{
  "model": "contrastive audio-text model",
  "dataset": "synthesized solo parts of chorales (CocoChorales)",
  "train_examples": 39062,
  "noise_aug": 0.002,
  "n_mels": 64,
  "hop_length": 320,
  "input": "log_mel",
  "spec_augment": false,
  "win_length": 512,
  "tokenizer": "word",
  "vocab_size": 56,
  "loss": "softmax",
  "embed_dim": 128,
  "encoder_arch": "convnext",
  "encoder_isotropic": false,
  "encoder_norm": "layernorm",
  "encoder_activation": "relu",
  "encoder_mlp_ratio": 3,
  "encoder_layer_scale_init": 0.1,
  "encoder_inner_norm": false,
  "encoder_patch_size": [4, 4],
  "encoder_conv_stem": true,
  "encoder_depths": [5, 5, 5],
  "encoder_widths": [96, 192, 384],
  "encoder_kernel_size": 3,
  "text_encoder_causal": false,
  "text_encoder_width": 256,
  "text_encoder_layers": 7,
  "text_encoder_norm": "layernorm",
  "text_encoder_norm_position": "pre",
  "text_encoder_activation": "quick_gelu",
  "text_encoder_mlp_ratio": 2,
  "text_encoder_head_dim": 32,
  "text_encoder_fused_qkv": false,
  "text_encoder_bias": "none",
  "text_encoder_qk_norm": false,
  "text_encoder_parallel_block": false,
  "text_encoder_inner_norm": false,
  "text_encoder_positions": "learned",
  "init": "torch_default",
  "residual_init": "none",
  "optimizer": "cautious_adamw",
  "lr": 0.0016,
  "beta1": 0.95,
  "beta2": 0.98,
  "eps": 1e-10,
  "grad_clip": 0.5,
  "steps": 11400,
  "batch_size": 512,
  "epochs": 149.4,
  "lr_schedule": "linear",
  "final_lr_fraction": 0.01,
  "warmup_steps": 570,
  "weight_decay": 0.2
}
Rows from block 3 of the audio encoder of a small contrastive audio-text model, named by matrix and row number. Rows with one number belong to one neuron. Each number is 500 + 40 x the weight over its row's rms, rounded and kept within 0 to 999. All counts start at 0. Numbers have three digits each.
After each neuron's rows are labels from the 100 clips, of 14848, where the neuron reaches its highest value: "top examples" is what is common among them; "lies over" is the class under the peak. Only what is clearly more common there than usual is listed. The data: synthesized solo parts of chorales (CocoChorales). In brackets: how many of the 100.
# fc1: MLP up (encoder.blocks.3.mlp.fc1.weight, 288x96), inputs 0-95
# fc2: MLP down (encoder.blocks.3.mlp.fc2.weight, 96x288, transposed), outputs 0-95

fc1.16:520494421420408461489552504502468476533561492520511518489407570539548546463494546488542478477568465419503547539454498514442542507572510487421498449519533471477531440489515473484526546535448511515458486550509519519479499498578567496489544498518446479585514494539496510509531534508424514465
fc2.16:518567545430496517489441484452469457480603455503444531544544534443521449559541592506529495430506523513469479497532501509496482440558499524594516498497520502464459386485470547552548491448475506511496461440533471458497518485474498445542504556471469481543471538477503424465537516517535473474
top examples: note C4 (81); trombone (68); note D4 (33)
lies over: C4 (81)

fc1.237:471481549484405485520505541499564444480458475513468548487482483483496473486506478541506543479567405504469492487528559517545462526483534411530485565453514528421520596492565508587470488457507524505460465507489477482540537485484549508475504528481553443546397520461556444468491457465533516540
fc2.237:442379488514534481511565531504512493544489589504491473538479480573436524464530499434545417515504495486494474476507518517501490485425483490409471557523524442552468504467464548509466547496572479502545539568503418567435508508488479469515468469519497555515513509542451479469487527540489427541
top examples: note C5 (49); note C#5 (39); note D5 (28)
lies over: C5 (39)

fc1.256:473482566601505499509502495465567508509435499437509463398546553481525488524493446436484518495518480502547520443502538512503493506446548512478453529454465517515666432495487487494496451523521578508498550478465470493489496535487474440461436550473481520487494545479500437555494478524552501506
fc2.256:558518533495566502416514497510465558553456539502519501521428461494494425514439429468503479503450504469515471488491487519518441488486553478444506490485460407537478465530447526456543602503552490465479593525488465461537541481449531496520522549479486522606504493474524506504604452521496489516
top examples: note F#4 (84); oboe (72); note B4 (36); note A#4 (34)
lies over: F#4 (84)

fc1.162:482531520511480426515579497476461471533530484515571473533544525488513502538533572545496555480481492547482531511421501494419483587493455392482535464584491518622469562559485466494532477449513495524470511535473467475542510530531531500497484438521540541461502518519481499562545539456483499444
fc2.162:498530451516524476501549536447453452508481595465486485485486426508536476480514443532440481504470475508465552511475497505472480599494581487452479498500386451521515576561485514489504566490491522526518535531512532520479521483548467536500511468543491475511485390471562554515561458486491600460
top examples: note A#4 (41); horn (26)
lies over: A#4 (38)

fc1.210:561591488517506436522497503472497570471514440445594464456503479488526519505495456421558592492457485443472508468499550581520509532540513473549530487566472557481514560505528497565554537497477506519546497432504494513460546510495513429472496559567468492463470524471453479537487511502409509470
fc2.210:481527541496503480523553550553505437513487502488406546510489567533525481474486461486517519455519460498496495542507456437577455569542560472533570483434512517494450485552423511545415484497486495440540562497516501485450508431515509462532553472509588532471488536434546538499460568441470490476
top examples: note C#5 (50); violin (42); note D#5 (31); note G#4 (26)
lies over: C#5 (38)

fc1.83:581518478563495417634451513447503546513464495503539431472477510491520516528490493463492567531463515486427518503490550494469500503555537512517477471476487506475519516521490474545553519532456549541516555420501467532515497496495492443475490490595556516488488512533502507580473590495385490527
fc2.83:453445496502475533491544537506506484463513465550400486528517562510488469480533516511550490493510494505500508512536512454597475554567518481594556445525486505530507458508443495485437506510472545521561562505518528419504441397541472460558515448507516495475480578456512517564404527478470500508
top examples: note D#5 (67); clarinet (26)
lies over: D#5 (67)

fc1.270:509451517551509537493510425504544474471520466493444466419480505519538490505507550491513509499550510462412496472486500508522508444517518508564499534450490528445529517458517505625489493394435590495492521511541502470499571515480522487491511498489520561525530535534449529523517407506562617481
fc2.270:444546493460511445525497473531518471569434505504473602554530482474449508471508475463506570483535535523515506509489517519490467516546496486485544518484568512428415445449542524551573467492504431495413407483514447501442589500479463473550481509487549513523480517550471514480473584484532507531
top examples: note D#5 (53); instrument: violin (53); note F4 (47); clarinet (46)
lies over: D#5 (53); F4 (47)

fc1.8:543421494518482509464526613505491520523459454505473458480435499536572481527528492554534588530485495505597494492469513502479556521482504525517483528460524564514466466544542503484530456520410489467431433440549466475488462506569461469483492549563479528446469468478456499537427549522529454526
fc2.8:560535494428403475491498536430464493491467468550487505476393548468476455487466489492545520386493504492529484515507497519527499519514502482523521520499549518515567430526463530528484378515508507472478501512575514434518527432607447463529520527518482526519489491508451548530461529464502556527
top examples: note G5 (72); violin (57)
lies over: G5 (71)

fc1.149:479535552531507505535459461427496484501535564500451480535453459516440531442475480501501484575529498533529487449488465570465490491587565501446531489460481567475575478491519438529507509524490502511569518486527453456425516519470532459572478516504474414564522523540487464504430489509454552401
fc2.149:542506529458541511503494487470497518538466526557539448553507502491485494538498533480506502497469524494449451468502481510504517450478521538534467480496523430546458474444480565467478550567524516519503556457525426422487511552460504485466483546365568533594575569479451450418524463537481479530
top examples: note G4 (53); oboe (50); note B3 (42); cello (25)
lies over: G4 (53); B3 (41)

fc1.74:451536511449449497496509493454565616460524500523519479589509477515493577488463482445510480567572492482497508475475504508534518546518520509449507523467497480617506482519516391498496543542487472548471478532582480479468471467480546493533472545496567483484547477500473451484491478502507581404
fc2.74:496469482530434573422468515537459479509498524555542490492466533502571479469484533470488500559573457445500499453561512451571515520504441460469545444530460514519565435467423417578471483554504554445503529501537478547538428513509516504507480471555490539454505546559526492552476479481458494534
top examples: cello (71); note B3 (66); note C#4 (60); note A#3 (52)
lies over: B3 (52); C4 (41)

fc1.253:530568512500499434545497511509465502427512578501543432495501470476492488392468487474495481557552473514496505509487513504510469567604502494510482383510530509556442456506559492425577541573495545505595488532476501519522477491486508528532495476494441527560440506497527474537499553466477479473
fc2.253:483565508502500507508433514377542523495497464453474554455521436466439555503519480558528486560548568505505510540496461486445487459537524522509509514539526458505522492478603500458551517482449452587501433529448583481452504513432497503480518500513489451536504432454537529522464534475560544494
top examples: note G5 (52); note F5 (44); flute (40)
lies over: G5 (41)

fc1.213:481514456480453510533582501498443508500508547540523495496488534492531526535378465484518553525554465464479570496491569513505541484546526435486508455495463450508479489510496539511489508489446519552501535515503520382486555464506565465476414530614479511572449476496483438543450481547511523481
fc2.213:513421486478497467528469439462511483486539559508522584457496490562413545518456515486594423413544524436526517441465533522524470485458457484509460482550533483499502498515532567537493486525563485572515406540488501544485466509532438455472458540534532550491466478559461533507502557487477475504
top examples: note C#5 (44); oboe (34); note A5 (25)
lies over: C#5 (40); A5 (25)

fc1.39:597520445525447508507523452538444449525467540489456495488450516526509479438481446546544535515544479457436502500468499446435461482573510496502440477501544519573534577562473549510468532463484474471519576462545537440493574510517541460493493534538470517580506506481474521580427500530476527523
fc2.39:511420448487492492498580541504532591487452489535490469497485534542436480457403467491545475485483507465461508469505500542560534497527495487489549508492555521574478532486543525463445557444492608535478529581494479421471509489557508492492517497481541530527460532529429553449427496518480463558
top examples: note F#4 (55); violin (46); viola (37)
lies over: F#4 (47)

fc1.24:518587496471487528499521467433479505504498513465493525503480554504500504387514530485511475473574514458471487530497521557414489484540457473416517487493502520493514512466499480544464490458532576488561427525444543482440560534475506452499515459449431528596535531558507522547533448514495606524
fc2.24:446564518489432446493427517482459507472510489508456512525465547461443471481498489474547548471474516488483448530555466464509454467548508504569512530519559518540453411509467504564518436493453552535503445500530501401468541446520455439568478536532512496516470503472510513546518580504608497545
top examples: note D#5 (100); violin (73); note C#5 (31)
lies over: D#5 (100)

fc1.206:567556565508469472574507493474553542468506542458472545513548534509485497423490466546480444515523473454559431471466501555421477481478446476468469517465445504503513502426508463528515460489508533480459493524534509488463456543493513472505558444470541439553537578529515564541520447464471580414
fc2.206:566562546468521478520479535515417461543485532498462482556505458497460409517544515471488534460492514529477412521546507536562472484571513513524511493506505416531442428386448559534497540470527557506495504467501474493425539462508465427583525530446486498527523484489550482551523492508505524494
top examples: note E5 (96); violin (94); note D5 (35); note F#5 (26)
lies over: E5 (96)

fc1.120:535560513509458491525501467500490441486477516514433521534433521525525494509434476512584504507480444427468488483496533484453504517524512502492526396528507504571536538560524549519515497497448516566570538450448531448476571495512498467483386542555469487514442496473497452508485554615465501520
fc2.120:531477540535499481501460449494528543546422465465580400482436490504497505507459450468437478459497537551469468445545530516504533428528506518537529523483497567486492553445547486437541520491483548479422479508470489548471491594460536567496533524506485496532518531597469509405532498539514493520
top examples: violin (97); note E5 (59); note G5 (44); note D5 (39)
lies over: E5 (35); G5 (33)

fc1.266:469472544533496565524476495485505424489453648450464417547476488589505489442465487552520437478468494505505439476505545529469505488520491505513474518521467575501482469510499495554466508489502544501506498431501520477519560563566475474476494526567553473583457460522433466569493540523470487492
fc2.266:527489550435438487471423492460444452503558497539479467525522510498491459501491479552544450409474483516485473512533521512558480475582475533581544449485554465534509417428515535487535451471502558500460507439517537507488460501517468424576563540515497475493534511514409451475519521487556555508
top examples: clarinet (78); note D#4 (63); note A#4 (39)
lies over: D#4 (61); A#4 (38)

fc1.243:514508568513512517519492552480586496430430503508486549524479547520457500492479486507596554491484387478505545432498516466527501507482476510463505517465434520446503554447559449536483499529473537589517555459479469481534561482484469517555427516520559486510386496436508485487503469534498544516
fc2.243:441439540468523506499472524462421521504524565506482454554521504495496515498482559462515419537472500549494444504528489526503520425439444500542436557516571463564516459541451497565498496483533538530515594497493474490495451529491463493558462515535469486554442497506494462382525480549563468551
top examples: violin (77); note C#5 (41); note E5 (39); note D#5 (33)
lies over: F#4 (25)

fc1.209:458513486545432472500513558519520477447529544527536540499518562496477487443476451425516460528579416481492587467540518493544514507547537444455513453490402497475509515509459464503467483496512521528485576578478527438498482485557598480541452542512527444521496516489536493444490556558494473444
fc2.209:479472538512548445496450435572478514559513521512609492535428503462449501465529520427436528451480507530476461472493493505491542439465518469445448524534510534503482470444477528518473509517570539480460504475519424561500470507442495440537455532491491566496462537600493471481560503522556429474
top examples: note C4 (99); bassoon (84); note A#3 (38); note B3 (28)
lies over: C4 (99)

fc1.217:425501477468467425504503584537486579488540538549555517511547505541426496468485556466499496444480477479544502544486495549513522495572532496413584551505446484502501520525533464494490477569462500551458538492520502442514463465508545537485502513526583446478504494483460459459488566477444537398
fc2.217:459483543576561495442565532589473469504445479483511542486484516527435469510521507463519603435527510478551526511460540477528471506491484449436484479529440538507513446537457499526432485542509466394427500495557507457506451471508528440555472518488505545464527535520560546535470563471475468479
top examples: note D5 (95); note E5 (39); horn (38); flute (37)
lies over: D5 (93)

fc1.198:512499501489446468498503630500465531470463443476537515475495421528497482503498484538505556503518462487569500542423501535438483510491534543468546480557557544525463466554524561484588542571416441502516444483524493478460478475494494451559472468506500489450475485430475495588515555504475444507
fc2.198:482567611518503519423470539441479429477439444517482493531485542482499505584525488422530529449539488489538521519520541494486425512512449458524491491475506539484569414517497456581557429529457438451461509480519535479513459507524499574550487489552484439554507517474508511494459512506481554516
top examples: horn (74); note C5 (40); note B4 (38); note A#4 (28)
lies over: B4 (34); C5 (31)

fc1.51:539543516578556453555551566486493500460488545484502418445499535516468487482475460508496431524504510475507528467532568467511516567597560498450558482493457547547514484536505426476491492540480522515552583473497473488508470489527486472503482562492536393500481483575464497464433583508464482479
fc2.51:475482498481569426548438447495442530544400514505515463549495460490418431469477478511496537445468520520489456488542506478534500497487566489472473562612523505492485511468562487557486521477464533564435441505520523492459474455540444461561475471563531508497521472524491584491517521518551543546
top examples: note F4 (67); trombone (43); note E4 (34)
lies over: F4 (63); E4 (31)

fc1.157:512505509515486461559550539425468521529420528475560437520504528500499497528462505514476519516520456483493533517450524486455542527501589480397535497487518509610533488454520442452588506509495492521467522452499436499472459554524486454551489501537472519517447444545433467563400538519462514525
fc2.157:472480519514522459477481499445445446535365522501510436533479503509454482501522444466502502519477489498495570538520517533540481547480498456467489525559492505499531513531481478527478532477464562532457521517533539464479477441600429589538532445506551476522439464514477591488463462468476601549
top examples: note G4 (68); oboe (44)
lies over: G4 (68)

fc1.61:569484505572486456614463526516520473491428548470532440466451590501492505512498519480475553512463508438404506491502550483457499461513502487512438477446495538504463498481514440512507509521507566521558552431484503532512480523530542461482486515583550496508515537549471533559456580541433498553
fc2.61:469503510461488542524507526518464446459502508532377488548554536485519474499535498543581467474519503490506497532558500496593473543578445521606514446531487509492508436488468470547532492490441535529531546472509542423498437426537465484555504435505480424472515509433517507517445476492495547501
top examples: note F#4 (49); clarinet (42); instrument: violin (38); note E5 (33)
lies over: F#4 (49); E5 (33)

fc1.230:503620472501506481486551556510450465511483460532539542521424491554519559441471490518497420517505488446534531494485500575469533553513489484509503417539534557461481504490524478592503533502503474577419450481534500493513534554522543508520489497506585480606524466499479505439460481501525545460
fc2.230:548477540502576445512508508557397551517505473501520501484480495481530471483474487507496492460428488539488504500472530568491487558486525546486485488539444503418584488583490498541550488501516629438418533464507551536564497468545451491492496444549485500507477439567551516469515484501559521489
top examples: note E5 (100); trumpet (54); note D5 (41); instrument: violin (38)
lies over: E5 (100)

fc1.171:559437462557447476488516569542464508447511499464500503436486463517564473524511471549491584482454523476576491569433516476481515497498541578467535494482529504484514423544475570490524470532425481434445501455508527517494516529456513492467521533575496494427521517418470509555446551488473454552
fc2.171:472544548520441557444518500447479467428484431517482491474456514464524508563534529484514491426584482511557529519497496477512500562523459514558494476515486572418572450569468491538498392547483504454467504503551551457508503429559463503503485475536518485542473491471548554504428501458466524466
top examples: note G5 (88); flute (51); note F5 (36); violin (34)
lies over: G5 (87)

fc1.195:547556513551562459542546575497512548483441497507505419463497522499474503482497467459486449548512508481521523493497576475533555564572554469426533484493448520517497507532529369503483514553465527538525576475508450488502486504509499461540465563515556466516456497528467500453421580497454539508
fc2.195:436463517495562416564440471473464515553397503495478491563518489467419462478482469474478524505446507496455430484526493480542512467508557503471526554569557526508473538454515484564465551443464536588430489487525504513484476468535445494594481471523520498500498499527490542441517519517550528567
top examples: note F4 (55); trombone (37); oboe (33)
lies over: F4 (53)

fc1.226:527547547463547531505504444478446497502543513507489522566470469514452526480407472515609571496461503509440519487444451502476528520546478394536538411574542516517444538531468530507514503481476437528512536468481461472462557554524509506576483516471441451556499461508526502443501473556509486511
fc2.226:501531469495488472515498461517466471516523565494489493485492397458562432460517513613488561506447555508539498507473464546493501519515533522596464483556474519463504490548575475499537446546516578573510475464494530570519470467516424479539500510573479509538458457499444478472499449531511585495
top examples: note C5 (81); note A#4 (70); violin (59); note C#5 (56)
lies over: C5 (34); A#4 (26)

fc1.63:491489491528462456552536507506483521435463516472603469496567498525529515528448493407523535492528487435437513472500510499467505506476518433471569427531468542552538449468463541493542473494476543579497555473484500462502537507509539455506451518580503482471455475471415467530443543559404487532
fc2.63:448490523581507480503511482478478463462451508425457397512540443546510520528478456528512482455503509539489562459476494526505490563495490544512450515561420581482476549547526412450472504503441544563482487514449529488494530503541501554446531535451550509556522484497534585461464444449454525489
top examples: note A#4 (47); violin (42); clarinet (36); note E5 (34)
lies over: A#4 (46); E5 (32)

fc1.97:573488553557476502517552533497537519501486533435461461467496478541436491469457511529566504503502459489525508518440507469414533516462477439452532529483465575531471480532505362512522476488463490498437532512539424441499470532571461471536503539471532481503536516539402530528464443495516557479
fc2.97:552561488473506423501472516424421384577453589511472457522484485459483460503533450502430527482485487487490460477515536555506513512526525466515533526487495487545463488446477539531470502504505564541488505513518499509439547458581425515557506513489529498533521420482433481496532475491462598531
top examples: note B4 (76); oboe (59); violin (31); note D5 (30)
lies over: B4 (73)

fc1.232:554539513529528481576467523524549518482491537494573430482488511466488474477463483502477559541456506468421538497479569555518464528539532455560449494468472483537505530481501434561558553489504517544562504502531480521508504534518568485458529491598583445502454536510464509545520537491370503505
fc2.232:473486502488486515529563498536467492506538517514408574479558492561520484448496522533562520462543497486524515521505504460582479533596484506573537434532482477494456425494510487513473485502494503495531489523467502452434424455508468395556536487505502523427444554452482496561447562432453494495
top examples: note D#5 (100); flute (27)
lies over: D#5 (100)

fc1.31:465506537487483485471497553459528509402455520503500532530584537536490523431469501442530433517527470488521485463515520542467498517544575507467668403477464508477494483546481558550504470514496515544513523470480474452487537509538471485499452476526432421490458455470481446470473490539523472527
fc2.31:474520478535516531501450477450544464543475479447455547520491421585476467493433464495490516529461540520539490531523517478511467505535447486507491481487483467524419499436539461475523539525479370539496477561444493601439522538434565543509512558565504508552503493501462489550509473414497515511
top examples: note D5 (86); oboe (57); note C5 (50)
lies over: D5 (84)

fc1.262:521442504469374498496513511534540499507492496535444520591523538600517514497519589468529488514544449436461496487530504476491531513471482510453466449452505453611518508479504518502440516506498495564453528502513532507476489427546537527451522551589502460513509502409531469475523478570483481518
fc2.262:543511519436536494527500446502480491510521478470464500501541515418521460531523536540446528411522489510503453470533487554475553444518517516651536544461557526484407455458525482479542493493487572530472503469532430471472526517477521494513475524462487522552507508486458460423610456485475475509
top examples: violin (69); note D#5 (45); clarinet (27)
lies over: D#5 (39); G#4 (27)

fc1.36:420541478430451448496514549527535597452528508518520521574541509485483506469489550418517437489509466485515485553526502512507496523552504491399594543534456470575476501474535475502485485505490475534451489522525519467487454450493581530521512516507571418478511513488521508463501475450475545397
fc2.36:506491500573533459501515598598452450502458513501453518506496573536460446462507486455517539463517498441497511510548543500572488483526485454445543481518438557577504471519434481552445500519484517409479513484542482510495433496572485434567467502496487545458493541521567497529451524462468456521
top examples: note C4 (97); cello (83); note A#3 (55); note C#4 (50)
lies over: C4 (97)

fc1.86:598497498534455525508587522549508487398451506491449540546447483533545525523512455566558512516580454487480495497461543458523541466438484498498500497410514553521499528461531463491516420446514481518500484521489513544462569452512531463531488559520480448510420451483524481462457492498511449579
fc2.86:451424482507473492479524470444502483486474539536519431441507552522440546477429503510511478466549465514462509468569508522516569445487520426519507551546519562557453505495498465501421548480541523462504473589458448452484514494545554455483526476518481613487509469519438470453509538466431461503
top examples: violin (95); note C5 (56); note C#5 (52); note D#5 (45)
lies over: C5 (39); D#5 (27)

fc1.205:481483479490355423496504562512520511512552581459458542488396561530519503458488508486458487526593472449548520504493516527481522504486485469439482536491487511535576500481515501552508530553512502541492445534546496496491479492568554534529520521478487407556512494512516520514544439460440558480
fc2.205:552537555451548507460460549530469434523555512536453531547497547498505427532566508463534521453509505507486504515504509534532438458523512500554516467482477455533477388484438553536503543471536498442511566431535449476480498496447532426541501542431458535534456570474515423509570496500478474496
top examples: note C4 (50); cello (34); note E4 (29)
lies over: C4 (50); E4 (27)

fc1.276:543442535604461446565554484526562461544525532425503488477532570530519490435505460570480507473508491468562481461472505497423506487469461477454509527441450518491494492486477443494456457538505522486417504551478497488474490585608519477475541510483523480494530508540483541482481504522490585426
fc2.276:551555550427541470525408503485433449560512534533444499570502507460457417505567497505500547460442535490442484466543486488529484448536523502507504556489470436494466437447456541541509509449518544533478530448531487494442510425513438466581544538510452535538473502499510449534530515521522545505
top examples: note B4 (98); oboe (88); note A#4 (36); note C#5 (30)
lies over: B4 (97)

fc1.79:431501537493532512503460435512538436457466494497437473477408456610468481488488550535515504488469500543494512545498516494519517479536482509519509526527541487591476508487496482502490475432457559466531448499448508550503509508536448474485489462636547551495468451572428496576506523571489484533
fc2.79:496463544539505445524408496473463470482467509512486411573536490564475447516472464529528482416476551513510477459560526489565443469537512498526470493570479520522529476467537486508441441469434543502415448443481566533510464517546451476553536554511501477506505579538444535505467497510524533562
top examples: clarinet (97); note D#4 (64); note D4 (47); note F4 (34)
lies over: D#4 (62); D4 (35)

fc1.126:593449515536445551482552520473477457479462565448431486516485575476483466439511554533474476484514515434410466523527450476430495491500505572472495509448521442492493503508467516478458464517531455468501565430473519521552506517559516462466503530465542466519493503488503530563498568593469507588
fc2.126:509502491403473491533435491465449537460569593536485482551503527446495496522512497560526440498507475506507486437560498563542504434528475486570453513512548453554451466469495525477522563450489557583526517471473450429457501492522506500476530484478531452539538461444449480441584484461508533532
top examples: violin (74); note A#4 (59)
lies over: A#4 (56)

fc1.188:576458582486511462521565574533558554484436489455462480492515540484433503515503539546526532511465484489555474488442521483417548548463444391473508495473511503531483521512502437513514481454491471501470504473532406454530454541565521542595520508479573473486492522477454514535485450505482541483
fc2.188:521518519532482484450481490431415422518479553475470410470454495472470466502522524543425496435515479491522441442525546558521540524488551475531511517537457494523519477452493496528458507517519608549499500532495511508441513472560460542488503493485548518545532383477461504499511419514445586517
top examples: note B4 (77); violin (66); note C5 (41); note D5 (35)
lies over: B4 (58)

fc1.161:460582537472446460544523530498488489458486545562536502473520491514454524478443508413522458484495427533487518496513581632526505502583598445489560494542440514469512498562511472548523529494445510537502519505522508470465476535487535516488495475550453493501444440504459448507539545525452517443
fc2.161:482486524564525576437474456502514454458489544456505484524498449533518506542563558550538530485507497497507543520511510497496454494488428498552455439602414519538527453479527421501465544545512433535459454445528494535519465531418526516507472540447536482527521528504525429549484449503458478416
top examples: note D5 (100); note E5 (41); flute (40); note C5 (27)
lies over: D5 (99)

fc1.134:466567486520470486481499530456445488493480492530496500538499512611467539457489430502582444495522424466531579485516483561491512505590517497521528419538482459465500476547479481519476534450445472577535521489549510426496551559557485482564478499521479503554472439525455500441518543529459516440
fc2.134:514418480489562495530549502549491556527506482526513516500538512518475509465436493473507463540467462489460533508400505522453509595390574526443485497508440498451518520570472527497527529522538514471419537504542509504606548491523482548455489452474470501502520456550511534449460542557557478467
top examples: note G5 (73); flute (56); note D5 (51); note F5 (30)
lies over: G5 (69)

fc1.131:533532466520449378627496531495502553458527454508570518470512493566511476550471508473537542476440480489468508509487530509447564481515475461525519445536445519489485483540514547554556517476432560527428524435500528487457513490464544527458529500585512535445503549464481508491528546503431499500
fc2.131:403463570538492532448554464550525519427529476555471501543522544468553540514497559493525493561580488497525513481496485411517522516521471472538538466507466547475488488524431442485532485556490507503581588516474481499510448488469531507500405457560510462508473560440526503491464471543492424477
top examples: note G4 (92); clarinet (88); note F4 (33); note A4 (28)
lies over: G4 (92)

fc1.34:498520459527517434516536606478506499514433464517542481457475544507492518560507441513538511524523465484581581462491563498484508532562552484427466519449498497490486464548520432460524548544405502452491489467489467508499511518567492492594490563535461517442465499537480522493426576485446520503
fc2.34:429527518414529445520464480490479491511453495542462560538508527436447483489547509486509563487475512508433492492512482430499520481508535514514502551561546521417475460482496536582512471486496471563468482454601499456468498423546413466591460490565523522475497514504489497472462560517566540533
top examples: note C5 (73); trumpet (35); oboe (29)
lies over: C5 (66)

fc1.19:451515486486430393520524659517473527478528535505552542441504516484465496458508477445493508502436489510584482557458519509477490505527554519456512470573489476492465489476472512470603511553467466515522486506512487432531463502467501535446495509469465415487498540498503514503531533509425429478
fc2.19:528528597507560504422487491569459453515471426474495560519526471508484486490552512483518594451569534518563496506499552524497423490513443468515522474568455522494524399468482452540542468532499405481437456450509525536520459485489507430558467487535514483512505529499529499567469534477472507492
top examples: note D5 (100); horn (41); violin (36); note C5 (31)
lies over: D5 (100)

fc1.50:514523557494541495506621487535536584420500485480498456491501508497374471488482484572531482519480492537544478484459441484491503573529489530451514522514475447536506461504537429516542399474477472483523575474509416517485495529508490490540526523471552534479467530546501493577481507429488556503
fc2.50:441466434604507568536506473492483491528486553459495431430474447554481464425446553568493510485466497468495513492513489488553545546543504493539511456561480520535497480458566481478469544531514615556514502556423535500515405498492455499500526456464514564491468480499514502498475442465467495513
top examples: note A#4 (67); note B4 (65); violin (53); note G#4 (36)
lies over: A#4 (39)

fc1.6:521521557508455412523493474499516521524440529501595501551488526529483504581509551495484547480457478503454527549533468435498528444485485491444533527506492432495476518503528491481516462412472493534463499489511463515503534526440565500505506502622522551410443451551435491566502507520468532582
fc2.6:486453569498496465516489505533471495446534511525466437565593528513560518549549409492511433565531481509455545528550455515522452470502481510503519502552441490508525577523427426497506549473453517517560588462466525483501472518516533514512520494470451433539518530442584517450454454522484515480
top examples: clarinet (73); note G4 (46)
lies over: G4 (40)